A small autoregressive pixel model, trained from scratch.
Model: 0.831M parameters, 16-pixel images, norm rmsnorm, activation gelu.
Training: soap at rate 0.0051, 28800 steps, batches of 128.
Data: trained on retinal OCT scans (Kermany 2017), 24607 training examples, 149.8 epochs.
Rows from block 2, named by matrix and row number. Rows with one number belong to one neuron. Each number is 128 + 24 x the weight over its row's rms, rounded and kept within 0 to 255. All counts start at 0. Numbers have three digits each. After the name is the row's rms in percent of the matrix's.
# fc1: MLP up (model.blocks.2.mlp.fc1.weight, 256x128), inputs 0-127
# fc2: MLP down (model.blocks.2.mlp.fc2.weight, 128x256, transposed), outputs 0-127
fc1.217 102:163112165160110156129111127132113135117136123107090161147125141181147091147123130139157110136092126098126125141157108110114161105109179138108094154107097105124151097104127160148114164085148136165117165165136162151132111182138154169159163121137103113131117126091103118148107088108118132149121094123098097141131124152139136147149091109134171129148099152098123153173092127114113092143126
fc1.219 106:126094122139108080124142157140109104111164114123131091160090152149113145098138131133150084156137108096105163133178187112117121120135106146139182161122133151120101136122183099144109154143132103141078096087130149122142142110084089166149130163136110109131136137125123164121132107189137110131118145123089132180137103125138133125095092120109134147138123132131140123132162141098125096088134
fc1.221 102:168148085136130123145149131124161083181109108075154100141132121110124170128165168128099123137172131126167139138176138095128138116139140144095129106122105159104125136131129129127141141185104120109093111132119131155097123110092144139146110099136111149165131141120118108139113140124129109153106151116127088136133142134169105090060144125112111111098080170114165126113169085158142140118148
fc1.222 095:149158152110143134108092171117128138175152087090115124136104146122100128132139127102097165101128118145128127144119150104165080157130118107149101105088143129118136073097176093150142073147122136099128111113131119145159091119159120130090120132118168110122107099134086111128116152146138080169128055099128113116125106117105164113126102120112133156115131168139143130153164140125151116111119
fc1.223 097:118137174145154097122166118134105175155142146130145121131144112111122139134159099092117113105114122143089165116114126102125151158090111099121123118112099145098150169116127098114137122116135132118146122160162177133141151147105117151130122151131082118122176142163092111146120116097168126144140129136199171103148111107129130125074138100146125171135080123144125106179091117149158096100116
fc1.225 103:139145068139133097133123115106146114148099152142143141113081097120141132096155173136155117135107168150146106125147135141164143164166110147162136115121131142143127115101102155100123118148154158096128131132150170169129142146152098098118083124141138163166149135150160114120120104097122143144101111102110118170121141143121104122124083095175116109170134106178131166100108147127107136119192
fc1.226 093:157153111108144135112171117142115097078108102092140119140090159128153091069099135105122153117135139126119104087159124087120124138103102142104126123151143151135138130096103152116115106101125112144050132185094100144176128109139125166147103102130132123137154117146130150137117092107104124120127128098138164091131145134143180152113129142130168150080114107131107129125164140112132111099159
fc1.228 098:121103125117118118144144157088125122127078103114121100150160151131153113127175102132114152177120127161181142074153144164138105087104081120119124121132106185168107117134156121083112169114172117118118105129140117116084116132138161123126131098165127182105089118093096123125136113120128128142162140155135138108120092115135142154129173135094154131129141116123132108141130144179148152114143
fc1.229 109:117129091141111093134122113144142119104160123098137109110143128099126160155165124160174108100163167148101109154167162114115130140149050149169101111107107163112147111144140082144140076127126131130133147117159130156111069138113134129111165143102160125173129159142141166137118108117123185140110166119121132115099134153128107098155126161117109119130160162105133126163128144139109143122113
fc1.230 096:100133080094098142094102115082122124116125126089126103128142106167143153127104114129106103119163112102154151110110109112088121107209114094116111131118121103114088122157133146140160140143137109114097145079140109081109144134162131127122136127125167135111107099102099161142150095108102113099159117108139074099129111137103124119096131131106123175165133145134136087102143149156097126116095
fc1.232 101:113127124169116130151149149106105141144154110120162143123118132126141116143147106114128125154109156113146134132148084158139121131084097130148112161103140140092127115095130148150112163131109113097165115113095095123149161090161170153126110107143125141108093161154105128147136152127137143196107138172127142140123148131147131104133096091069141165142116122153181153088166122125120054109148
fc1.233 103:112127117144118090149114111129115137103156119113106153105116122180101100148101142137118168099136095098125147127099163126104133102121119124164115150092081127142123140141101124117151146147106141142094144148132077119117140171131116139114101127119110102116088127142153153125080142196127112137182139090126091106122132102110108131144127104131153097105134170067105063099129098118131152104145
fc1.234 106:145149108126163118057111121098116132128133129114118119107116136127123101110129090102154137129150108138142118168115118133086124159130100125140153136124139093123072121132132129129151110152109123096132147088124153159096120067106143076101172128144117130117123148120143126110156146094151123139151089136111114101121128094144113162146121115107107148171198151101166134153101099089119135077082
fc1.235 096:148134119124113131129136128112099122152131119117124125113162119130108165078154085165122163171140105089108139150129149131121103106153161128104121126133112131138138124162146145098125168105127130082135093112173100143138142141148136109130109162116122160157095102140128158119154122117132113163080129137139122070043109133164132110164186154100122102136128089102132141128116121115155169169136
fc1.236 089:172135166152123135092140188160089122080135100119115146097076131115142126127105153124129157138109121122148171115118093097123165097140147101130118149153145152118101140096104155094130099136092167089119163113123133076108135094141125130128101162194134120113094143135178117117139123122156104117130117101102171104137112132168116149120110141146137149173148137115135103148150131121144096129134
fc1.237 098:092158133077085143169117133098126110137142111126104133174103152128162098151126123122133111153136119100141159134113147104118165129142130143122159144144139101120122087134146145121103101148149099129137108104177078168118103136113123173139130133087162104150155135142061118153129096113145133152123161127150102163098119155092121141165128119142098187106123139136109157141103130148096112105083
fc1.239 102:123136109166184165118143155143119150096100119091132124141105153111086108104182151121154119108111125147113143144097077113145119132117114099164176148126113125136078116135145096111142126135145125089144126114109188143140157146154128077168116128105087149162134131145108135136130142129149099154142143182160138128123128117143082087066123156140129119097143130144100127140132146157112124150135
fc1.240 099:144141120125118080114141113118123084152139124131131169097100142169125135130081137135107136145157182123149110144139140088115172098160114145111161117098109098118134148158102153103132153171176103112116112140123164150147149113130154165145118169157149115107143134182094160134115115164158091121142131118122154086080136093152105121081115101135137124105121141175138139110160145141136139114147
fc1.241 097:140115084155134135114136134139150121132112070111147118129141129118097147111132126118109124129112136101073146112166121116118145119196139130134156151164105161176107161158088137086107110140111132107124145099137131107106140108111158106108150126126147161156096166124099101160124121165145116078156108128141131094149101127143125157122095142140105091103059099103146124135146179099112132105114
fc1.243 100:120146107134116101148122147111105135171161121157131103126137141113111118078073154135110129113106145146104115161121135086108140102125157136094065121099157146131127138153131099131115127120096129103126126144100182162138148135159139134104164118094191138155117175135151153142146108063166125147127155124107138108153115132128132097101124102141142121135120099113082124143155146192096138134147
fc1.244 098:077143100114106160143102172135127084143171149116098109080150102145095164114123164155147082140133109121105158130141130164086136112115151112124124129088111111174134087130117145105083111168132117148152176143097082123099106102144120134112137142138133150158125136084105141111123157110136119091080132131104114104145131145116118121148125088109155157158145131136155131112108109106079134114135
fc1.245 107:059116151146166131147106105126113129123099111138128183106163111084154144178102138142187121152102136106139113120127104136122163142140128127183108152160079170117118080155120125081154162182114109144137133118089146115163134148108132104120118119148134161160151129147169178108098157136157096147125096115148112127152139119147140120135137107156124133121109131132141146116116131143131122102133
fc1.246 108:085142112078080140118115147121136110149140111131110124106113127162141125113085095139116130115112124130069127142143091137114137150103148162156144109131102096112116127169123115181084120098097135082129163099132139137144133141062119108101138106177146153146136123138125154133094110122138084137160094117096142147144107154132127115107103109118160114084156090133107123165137141110182134119156
fc1.247 097:114143127131163100123129105098087130100108143128161118135151118107155137106118139130107120099133103115200161114105127128116132137129109136124155141126150169151096150135095116127156106141085148086115077076164064182142129094147135120133150174135110123094120143123100109105172085132150136148094167147114123121119153154134100154114110101163148116104101117105122110132117104137139085138148
fc1.248 102:163144133118120089164174140161102085147079116115119124129117133164111122114135135117114128142104123129110115114133130162129147151127148109128110130122126134194157121108144099141139156150124138117113119137138106138150155072172144126092133107132132095126104126060121123118079136164146168117105118136103083117114121114120138109127122167183171077119123118116099144137143085116168075106151
fc2.217 091:107155132121101104131129100111109150118120102096125121142106103126139155202112123133155124131148167110113105131094095150179155152146070187109142133161111158120144113143149144121114096122126106137120100104161156169138130120138107114140081106119138128120132150116105113169141148131129123107153122137100153119110141148102096099140145166094078122161119148119154078094132137165124156174164
fc2.219 095:135120188130123144173125105096153094133106125143064118142070140137136146105083159104151157116119076163111141124114150120158137121123095093099095110141136119127141158121050141113167124138160136104120110131132155084118156117113160092108126077126119128115161136114116141132098135107113121141136114145138128160105142164110143151141176124136145116166144135134120145101107095149146145132163
fc2.221 095:115117150176115122095149130111102145127109111161132073111138133130112126137122123151143107128137056130129096110134074162122107119141113177125097139091159150147128152126141087127116102078141149106127143120160118073120167152102111136133144155140104093104130159116181148129110106152136092118079064100125124124122148156114128135115119142119138120156141109158078132137137171158122128120119
fc2.222 093:095109130166154131113129137167126095162138111177161138110172114157136136097116130095152126142116164115153125120118092174102106141094112163065110159160115139146136115101098139135132150120150141123130108098139131144112116088170147123142130103131076096105135145105138086126150099110092140138139111104140115109121115155100094049128171129138160127115128122133125165109163109114138148151107
fc2.223 094:131154091127117162131150139101163083115094158131117111126164132099155113140154124111174127157078133129162128110100135126128116126125143161140109132154137122180091157122106111112145159170074128124103095117100141093141123167155127117127128092143143112154131157116159122148053117121138107094128139118105131154124154106127132122141147159171092103120162076166132100080145135122138134116142
fc2.225 099:092139119158094157111134126136105144113138130127079126139172153142127134129130094155094169131152116146079129174110103113109139100113106155178075150145147136181149166117140099148121121118146139154133095138115097104166144126102137200123170123142114124126117150106115101145108114124174099141115164106115121125108126122128161096120160081086133139122122121140126128102162093105132155105147
fc2.226 088:116136141154121106146090107178125145139149128124102142142120114114086121150138080137132072086125109111095127160127134087137143095130133141147162173109134096133126173132172110152130121110136172137181129106118081167094099137154125102103185167135082151125138121126134134096133143133150166140141162127128098140158118164142141129107108106132119080146167143093116113144132141136148137167134
fc2.228 092:074135151106121129105122150141106133159137145113113171118124111119115111101117148169114082135146148119130120100114160113114117123126139064121073124130171113127134165128133161179175117123094129073140149142103122098130149133118144096141136132164127116140135106173165140126103085123142128121066109123116134114108090158115106137128077142176147180145124081155130115122132109116138136126101
fc2.229 111:120141115132105076172148100137132128114107135114077131103151136139111126167133080115104110112114135139119099125140117094091141119119151160133148161145127119129122132117100067116174150089127134145133124109117124113107107161144135100105130125119141115145072110131123121101108170133082078172124157097124180153136103094161115119183154177152134124110092122113161161096129121137142133155144
fc2.230 117:084113113142154118111122130141138137125106152108099110108126101094093181183136124146135157103136126157148166125149102141133137130118102126135134108080093175175140102141115155119151115129112134084128134114107122149122118121156110114114082102124124137112098154148170164097084090133148165109114150123144134156131153117152122192111143117183123066147152116109102127093133149129114154137111
fc2.232 105:124135124104121131162146059097143149149130139117139127099121125121144137114151154163146143089092122123113156129152155148076158129179100136128090109142100146121115147139183134102135097102110094118086138126156136142180136135113148156132143077157109113148129118086150124173110137150147123149129105114163165133133163142145154174147161159144127107113161122160120147185119125141130154144130
fc2.233 099:150085118105135157140140135130136135115150136115120144119115124136105160111137121144112081132102170130119113149117117123110118135117190117177127143155165146179156195139149105136095104117146119138179153185127143155152180126112113156159135117143158100109132095119148114158137093154111141114079101112112176136101139141090115142132114126138105095126150082169157143147122136113107139104133
fc2.234 112:124128125114122083093132127146132159100139111166146105099094136184136163173113116155104152113113151096148091155131129101109107152123107125117063083140128133113158136132137113105108133106115123162146128094118130126182131138135160105133151145136132139126135118137129145168111144135126077105151138140129159100095159173109090103093143072157094081103100109133173137134106137140126143125160
fc2.235 092:105127113112120124131141088134135120085107128147123134153156128139122097115140118139156120085151173135145095102105091141155076130142111141136104148086145117174159136089129160136193186094136136121089148123123106103157126157137149104115161129099118124126140113086114147145137144146158152091150134151180120156156168114082140141082116128122105150142143137129127128112130085139115111142075
fc2.236 089:087144110116154174119133110116109150135135176136110140123105138142116120166166120157144149095143140151142109127146116152142142097115144127169140101095128178112148136110130138133147131126182091118103132124128094106139108141120162166121166074126082126142103138107079155158154111127119140122061113135083126124140151056110129127117141127137131142120139117156135117131101076133091146173118
fc2.237 103:149118115149140125106132085122100123112135125170138134141156139123114153071132166110118101104117140158135099169088162134108081128104111120108105125100131117167172116088119132162099170137126150122128147146082141110150158146148152144103118072130113166098140176152100111110112111148133098120085136136132139133138149107143191102145129119129129117129148127118141126132083095149157144126191
fc2.239 105:100141112108132095117118125130079141118135125126141108121161092073144127102132104083135175149157124130109117123151100178131099168067086144158126083115112119106123138108099179168133089126121150156105150114145129147118114159130161120112101110122136167122094094104156146126130124161152116144137134145181103156135139132127178108150153127117161146183109088139139117131129121105132110133120
fc2.240 092:139117106111161170161145145130119142125098132126104140181147108105126138122160118096128114112129155127110109134149091122135067151135151114122113139155130151145158077087097104118136142100126139107145098117114106096087094118134139140146118101103142157117131105092139102175054149139129158174106100123109104170144104140105131096152156116136149106148153107110118155194110163124120125129120
fc2.241 098:134140115115118073086193132086107105128148119125096129112113099177137111148090118109149145101123112163116116105153121155153109128104135105150146163151111112126078091121097127165131131140129119120153125127150151120097110092154114142170105157140119100118162123130154102097153159128125135124156137135075140141111115159099089157123088120191141132133171144143146118118087099091132119132108
fc2.243 105:137099139151151121101089116146148089148120138098175165154139148122115148136110124157148102165162102075115154136133134144110131100131127145114174102109092098137128094095141136178117141143121118145142168116090114101149150124122133055115128143127083108101130112118154110108104117121092125128134109169107146154116142159134140136147115092073106128123163115178152110141155087101125108102121
fc2.244 109:136079143092150096152125146158112162093100167115103168139052135120185127093178093139114123124143137115154101122111119098104157123157099158083155129117153129108111155137124163139150124151143147125142128103132144088133114156162132107111124128125166139105150144166124093145136164123112128121161147129107126130140127166130153067099126133117143098132149143126089142133093122140170122106115
fc2.245 112:133135160085180141112144158153116123132146101111098082110113134125123126102124122100084157136149115129095138148188152101103096130134089122154126114130153112144094112119081139148112128099140130116152092154121163099141100115156120186107140166099109161097118094172112128146152126143125099137093120134154163113139150154108119165141138116115091168094084120096110162140142107119118100134128
fc2.246 101:113107106133152123103108096109101109153120145146167116142142115108122167103109139106154182148121109084158092096124135110131072106122142124099060152116160128129098159086159128125119133146139127086088129143156140123116136142156105082170144102115111119158108154134153153083125102107150121119128123148123109091079122096144159150127174174107133115154132101124144101103108119130101127119123
fc2.247 117:184138129136122085119116140136128127116150141130107173146135124121132130180152158147146137119175096166119140149076111123143134122099127131156110117103059091152101079089125146154131105093131134130122157142096169124138122129106121111126115112131159153132109111109113114102089158122097162122147123114115126114143132142096171123098130096121113133139145117054125157109123189119100138159101
fc2.248 085:130127131097141120121102109094115147084132160088121107109126154143145097181104129155140145135140119146150121137130138132110120064124108111110131128132118158119121135125138126119128152149106127132146128106134169140103130179133112119138121193142115144152141121161112176138148115110130114180137102156102162061126134141109158105150170123093128157148083108173173111169122121144116187097105