python train.py --train_examples=24607 --image_size=16 --horizontal_flip=true --levels_per_channel=16 --width=128 --norm="rmsnorm" --max_precond_dim=1024 --one_sided=false --adamw_lr_other_params=0.0025 --batch_size=128
Rows from block 3, named by matrix and row number. Rows with one number belong to one neuron. Each number is 500 + 25 x the weight over its row's rms, rounded and kept within 0 to 999. All counts start at 0. Numbers have three digits each. After the name is the row's rms in percent of the matrix's.
# fc1: MLP up (model.blocks.3.mlp.fc1.weight, 256x128), inputs 0-127
# fc2: MLP down (model.blocks.3.mlp.fc2.weight, 128x256, transposed), outputs 0-127
fc1.3 095:514505495485496523474543548496479474540513505493449477497504543510529497476524496522504512478553554518490508475552452541505476572497531473539540471477506532520497485451487509500500525511525507508499484508526544475466498534474481504529490521471498525531479488530490510485514494521483489469511501536501505517461476481516485524495554515472530545501533485519464484493488502473495489480492
fc1.5 099:503445498502503520473504505480497512525506511513513492504456515522523513530472504472440501510505469472456533496506575504518520480506470481506488427496461484464502474501506512475516523515545528506496476482499525508532510515498506512468494529509512531525515472495521518492507505477514484545533468469504456468503482490507528506479489498490533493486545483481562497440497471495523571508495
fc1.7 096:477453490489526504494509506507526508518521538478514473443489464496482515508504469487554501469498500538506527474513503480494517510488501497480477449517513546533467477562506466518502535514469520500524561506495537504492470472509491517533491508507505462494468492507538540472533492523570479501510496553495481485497486526469488521501513470517510501533512496481480478540546459491471507530525
fc1.8 099:471496498510481474495518524496495456488469507497504485487496523488500498542496487479508496467555474511534512509489485558512494504509520534507510466482557522540482471502510557538498452487497527511536519540517486525555499499511448486491468468467524499502505486512503503482549519505526541490457508519520486477488511488525489454525488567464483511486497506506470465523529456478537497526504
fc1.9 107:518447484491508446466471521501544520529463490543518499522528463459502486498474521533491496495462552505461495492525501503483506489520499446502496465504529487511531493488473485505486481478501500496535520455520507499533510505545500511531505526485533518500461488478530545474496475472537528493478526510482452499508489524500509545502522470507519488559497544529469482465489525530491528476530
fc1.12 099:507505478523500462492499534468466509469523514520409522521490451470484507489479488519513471519481498493507477460476472550485505452506483527477517516483485462522536512459504516470525523514502488533522459520513487490485465534499531539564546477496510492509495472529481458476509467523477513493509498476509529480509491467474515502502543497524496509506480448499470507497494522546477513505490
fc1.13 098:498495466502487493476497507502488478500601513504518481521536474458536529483469544483472478512479508458481543550513457511458500517472489475501495524499500480506530505514492537474532474512472538509445500525492497524505484538551487493529516476464494450530475501504504497467496493507499475507531472492482507471515554519508466529519525491468486517543516512492477485515484476512493492473496
fc1.14 107:529496509486530522483482535498498533472547494469490489524480540450495525531495506534482494495499499464474469509505498473500529482517494459487497530535541479517512522504476506490492459537513479510530457507526477505514531492496508515480501525499514521557438482501480514473488505485491484482444510502514496498542465534491504514491505518533500506530581463452545454476495497535529498506472
fc1.18 101:450459511488503514491492508495498496501516435496464463501487479535494479499487543530517523481511534516523467504474480469472452489491478515506522503464464549553482497474548527465510505495495483508517476538494513484487481537489529500506499536503497478508529474504500510509471492513546550514476550494533469497497485477510500517500479487531533452435490523466472491463507458501517478484530
fc1.19 108:471540507488493536492509483485527491522498500485498515516554519467478533459525503478506522514488507515484474574474524494522461525517493504490487520500546503479500505499515494538479492490509506493506488506456488496505512491510496498456511509562510503526481511558536475455539492533546522516477482443538526507483522470481535481535463515464458522521478484482512526525477507477445500507535
fc1.20 106:468496491489528546476501494485503504481454513511507466472454475453481516503471492456516500528475487497518489524480449532485530551509524503492514494480525477476476426516526472514454512518492528486491446500489515465509512500495511495478523532513500450519442504461443486500500524497475483489518495503457464508498491474493441495506502511475529543483510490519472471497501528482485485517468
fc1.22 096:521502477555473477534493502520463567529509519497472479511494505516481486505531511505488531538516489500440511502511484507487468520464522506459489567503514498449500465508496514508476491464514496515483504495457483510524552502500481501492498488494552519489445493519523497501502509516542483518489495513522495474498522430511474530555512500543496502542463512502531500443503500491494469506524
fc1.24 100:457441459498487542489488476479477475490491504474500474531469487479515482487488500528512497481453447511490492531479532463491500486514494433498511503471560540499489528448494487471468521482499482494497527513481506506524471525513511500491503537489524510533489526454488483480526478527510493520465460494479539488472501521501534504506514512463467499464508495459496515502448490449455488529485
fc1.25 110:500491472468488529516488508450515513496507468505503467515476527467478538506517501500520455481511485522525481461445536458517496495499522499567490512523515489469503476468514508454536499460531493492495458506489491484531474513525526498485530453488493481525511472501448479534485495558459484490479488554504506481491483485448504508462511523492495534476509507492448483484465463521498476502520
fc1.26 102:457525496517477530453539529500525500483499502460538481523527520488535517450480532524499480524467529499571537496510496504510493512484480503507486486513497518522488516527572529493503480521512524461512533540466515514519518521483500488503521473528553516526454488519468475493465523490475519513501506520544471523479487488494498478554494538501514486489497535499457483488482497547525499492466
fc1.27 101:494481527515524463454529497506545511532505489504455499499521512420527503471543495533481537454557480524492500490515468470510528505513467533483510541519523466520460508527488517498482533498472501526476517534506487491528466505509520466489487511476494485495513501535461534497500497535496475522496444527463468484507551451504484496496501540486476527483511516509511502494504508469547498489487
fc1.29 103:522467474449539477495513526505481561504495545502489525519492520479497515490487508502547514525519497474496472477490459486506502481491549537522522510514527521498528495505497525515507453477516467511490485417497540523523499477534514522495509526520483493514524520507504489547440496492540521485526471483493485526541535435500513496541498486488476491522491495529481512495433497496524490483502
fc1.32 102:485560488540541505540501516476500515521507548500435498523480477474501494533495499516490508495528511465509505467502525500450469491503512507545466468487517515563473444516490521514498481503494518445505505487486502514515497515451477512506502494490474513471487491512556472503476504457526508434505476472521509517489468547467523533509512470493493499481509491485492517496492457553494469482501
fc1.33 103:516475488511497500498519533539505517487507534483478520493461472513518549457484495498494544501489507523509539474560492483516477470501510498490561477529451504502493478478477491456519510527468495455456488553470472502516467496501546497482474518540504454487463495504521498490505463544504525520492506539497485504522507494475484523491467504493509527509536509514481478537527484502495568502450
fc1.34 099:504498496445531476525499521517485493485466474530467489494482515479511478468508493545524495498499509518534524466485517503469516496475481473490470479532529491490478491479507497539462497495488478550464500534506517548458478514474563449481505539540470536497491499472487496519495532495505469509535521459527533482519490536522506440469477553485534492495488530507488487531535468484482503495507
fc1.35 107:488487512450496537494472492488541517504488504503493527482537561453512527482470485452512487471467537487453499511486472541462497507474508525534514527516491486477522455477459508513465511439495547543470523478523489510503508485512494491532532522497519493530496510501493481488512528507539478500497466534500543499483515506504529466522475498478528488461476538523504464529535531500540509489511
fc1.37 098:531468480538464450474518527515473494488495494487536455470465517499469498467483560551524495518470481504492494470511502480514538490458522524489518545544535514489478484490491456536496481482497501494495529455474500496480442492504512465518502494497495526483509506480487533515480537564519454490487506484494554493499491518515469507464493481510510482512515508497534481496538488539477536493469
fc1.39 102:490507506473511455445489494451555541506472530470558502485499461450530492513497480507520506450520489479489504466495485513531514535484501477533471510534512526501520490548493471507481494507508449516486535507528477527482490481453527523529510483508465495531503498531523489462509460451475508510484529490507475498464499498490460477493496472535476491511492492450504519519484454499480510479527
fc1.40 102:485467481503522498474479466522533534546511519495504473528494506471511498545498511491521514521469516501506522509502498471509468521479506529534498510468526518519411536496514472452497545518487500528456507487466507486476537483501491529505518499492553517552491502548509478510446465503518508515482483477521518456490573473482515518499524516495503499530500471485497484483539494510468509492464
fc1.41 104:494484473483443492510476491475526505532536532502517460490481544483464513466447498479453498505510487568502481486463487504507458508468521517523487521475515499505493489490488502524475531482516490481511504512530473511458469502520517546522484540450478483539492475491468486536498491472504499511531526455523489492492545452511493521484469560530429492500480506510508511505495521508507492509519
fc2.3 096:472532477493519471502496503507508543466486467509499527468481484529523467528488490489503527516499479450509498512489458501488513473495435505462507496511497472474465544505491487509545512533455538496467514498483551471516536501478496508478502480552481443475499486506478530521467517477498483528442498504515491494515493493513501491472465460536514526460541482485523468542488513487534506460473
fc2.5 100:495491494470527506501498485510549537520492464421474509460528483499517460473517515493495476524487532506506484506498454521482480511485490474500525526508568511460496465484463494521473517495514482498516510478476456490509491447505494476539521507468512489512464519518457477481560488500454512515480525543535511507525498531499495510510539505474481546499488468502462461549492492498493481497518
fc2.7 090:515503473519494518506478513511488508469527526526552472537507508488505476471473503507469456540472522487495478504492512520486516465470493511535514512505508433486544522477486505491520513514520495488450448455493481494474500535544507475466543524492498527476523503494511457504459480562495486512538519477511455543484497492494542491522524486496459502469518502472480483491476556496527480504530
fc2.8 093:496459504476508508528506502480518496522519483498500530506528506536509505531530496542436513479510495520526507492494495499533561500462465480499548549458449484518514544499496501496503536502496547532469533467478521501492470484550476516495476553496476523515518510506486522486537488509455490475469481499501533501520543548490503533484499453544521473502525507534493502470504514489473477484517
fc2.9 099:463544526498471482494547549452487504483536524482511507516489499565523499513523493490488504550489441492506502483477501455497501492462504511566502448502513506485483505528524522484431485502524496554499509541503496490496474481488487444491504498502488497463523483488517473509498533509538500492482519507543510476504492520493528481517496511502507516469488477473525516526536521457495483551529
fc2.12 086:460461509478492530511474487507533473473483509518523500477517519499537505485504475494487528467538529498464522516509472456543551525578509508539476470506521490480480488541494501493488476528537479517503531507479497512521523514577486445521439494502507504483503518468461527516516497513572487530470490497505471509537498501500508517516480494497517471526502516524512514521468513486513497483502
fc2.13 094:517466473449480511525479521511504554460491520499502495459483495486518503519470491499515471466536518531523470503498541510517512512510580489481465502497479497503474542512494479511502532490479461499544526505464512440523570508478494510492503488518521515462478488507479526504479476551513487464483498510517486521477517481513529479503480495488518502530499486556505515526459508465502532554518
fc2.14 100:511523514507476455516538543506488521529463490492503499507492478512498457530472473520486473548562503546505503432496534494519505475479508521526507463481483493482489475481478492538485497504517470492515487482470500520557491502497515501507435505492494514473534500493529485520523523528510489535525443510502475487456517476497465513507551458474517521483495448541487537466509505524507503493495
fc2.18 104:502496495514528469492520508471482528509494572531522519473546509474483468495482511524496535485476466510491485520559532515479457544498476515499478462498499471454482497527476488551492500520516494512505494458512492547497503515527477458506495465488467523479492521523494505514490478485506482511506472470435546455509486490501510492518538518482515577524487491530513487542491526490499486503529
fc2.19 102:482518504499512496523494530471517447534518537495503451487495473517493509509486463520451497475505528519519460492499485539498460497512517487543511479508469512497494519479510497561524500484480484510521482479480482542530518508476516483554557546517490503466523486459471513513491491492491532480506509506446502467518467536525451515509534500503492445466521452469521485484529495525530495525485
fc2.20 091:500499543543478492500467504471526523500548524503507535489527494518497473517469511490503478504504540483509500508471520525492519444542489495523477478494487544502534519466480532529503464517531521448521538525494469497469496521510522506498554499524514516481526463521455550492499514512498534512457506509538553506493471512457482521521530485523472477515519536460530488501502482496521557478515
fc2.22 094:527467485517518503462492493505466485471525489517452498513502483524548530484506465494526513458521564473480471466471508507538484489475473545511497493513454483501481475532486480507497485565481501515520483518534488488469465471504518516514490477474468495513499507512517525520468497498535514513477544542514498491483496491459500458500512498497503496529502430500472468507510522508497574486456
fc2.24 092:523535517469512476482511532455511512488472516532463497479491507490470478473515517505487508489518490503480484497524441493515516524423524568515501493511434475503532484533494528456525515492466523529455492505517499437489536489523495489533512490489504525480494481504554519512449498521523523502482489484515480500517493540518501455505509511527547483506556509495499520509500497499511470481474
fc2.25 108:542547488530523456495487446519496509518482529490509515507512504498532513513441552496505514456457491461484520474529510517492469519492521492456490522500471536544522511459527505515505510483489484531535471497503498545479477482476477506514508487489499480504494512527497480492520467498491477492523496483473512547480499490497527453538441497460495473503496502500557465515532567503497487535486
fc2.26 116:512484529479514512494494492470484506479521531516484496482452508449517503465480498504468531520494488554426478522518501482515520536534532499466451507511532478522486516516505475448511487503458470523508474488485504504541465453483536519518444472509497511501478504513487471480504486483576505464523504484500514480498509497515491458488484503453473502524463456487523472510506473490459502494502
fc2.27 099:502481511469487485524506484508525448507508485498496504495487509525488500486467482483525496530470496495495476533477497482465507533545464555553521500531519497494501500456520504455533457547493451463504495493449523548483514506519475509538480488550446454563489512467483469510481488499505497482494470493481474458514512504493506521546496499511527500540516514474459506537507521522494488485516
fc2.29 108:519519487498471500517481471518480510527502486510539512425485505524478441476529515525466463525495511455512526513510480487516471505509482542497493514545551468528463474483469491467487522513507516529489481501501467521505532529500524512534427499505479487483517546527522513487521489481436528485489465528526483480503462495529498503495555522488510496500494515483528507508479514483455489499470
fc2.32 100:475486477470465438478468465548461475533525492496525483469489525505505557504507500487495491545485498496516524515529495466531507475528511532454488513492530521457521528460491473521484505512539472513513507526531521488480511479505541488528492473513510484489497462479481475538516457501513509541491542524522518528480505504515485459492502478505460535509464494478471529507511561497522514536523
fc2.33 099:465458463481509493513546505489497470510471480527482492540521526483502484491485491497519524545465466543512518498459506534497522499506510475500510517508492527463514486518538466556517469457507521532521541480492531470458509475521479490514510503495502546501499504507455528531493517452530481513539511487467461450479483510523503470529530483466492482488476482454475506460493533477499456501515
fc2.34 107:527468491539456510488537531452487543517498510512505549490512516478491539503487538469517485459477491493466491521539477449471533501529533506528473539476454552481536489530524508490482492465481466518491496470498501452537506501528493510535479522513473514461494486530536514522518499544443499495482502503481523502472500505508464526509511525497494518517517449478501475482508510513493507458503
fc2.35 100:510534502518504509469500507531487460523508490498484473486501492538528492504524481544496531517521490524514582515503497487539476488528456469521486495518523483473509487500501440505497503533512528447484475508459514483527518529494506486469450481533456474471486496496498527544447431503509510474493514480520502495517493489476494507488542524503439525488519489534487458476476495471487493469497
fc2.37 088:492510550473532528516490500495495472511501520486466491536497488455554512521493466479469527489505474540516507478531506498511477538511486490541499450455491474506471540484503533509500497508524503512498500551501511537537507549538479501520484491535463481508516485510458507503495453447517534496484503480486520559482533516480525520489525527455490495501534474498516469452531486478471511500466
fc2.39 105:502491511487481561524482479527483487527541504503482481503472465505489500500508489499513493540513472519535453481531517452511560477485526505503515529548482511492485464435494499487525544482478536537488506522471546471514448519526515508474500485521515545528454475454471493501512466478506495509523497537504539507494538505510514491510480486507551484491524485465470527506478512515493536492482
fc2.40 097:544504515498461491485506511500511492507458489470516544508522481515516504526520482505491516487546427517451481489505493520487505489513475475477504537495467518514550535473519539526476523476496499480541527475553503517475478524527496493482484476540485494507506443510504504487563501462475492485511493484467474545501468534509548492483487469494465524468478471536474482494527533492501480486527
fc2.41 096:492478540512530482488502490522495512442507447492508510502452501483450483501539497519519489524491541440463501516491538479496537502459519509501475474486483488487491517496477478525497494502482480529495495508505562515514473499475512465495532480538520448509487501504511527520479501511484483426518499525478463518516473547534480476487496502500533549453497524478506551509498470486488535529503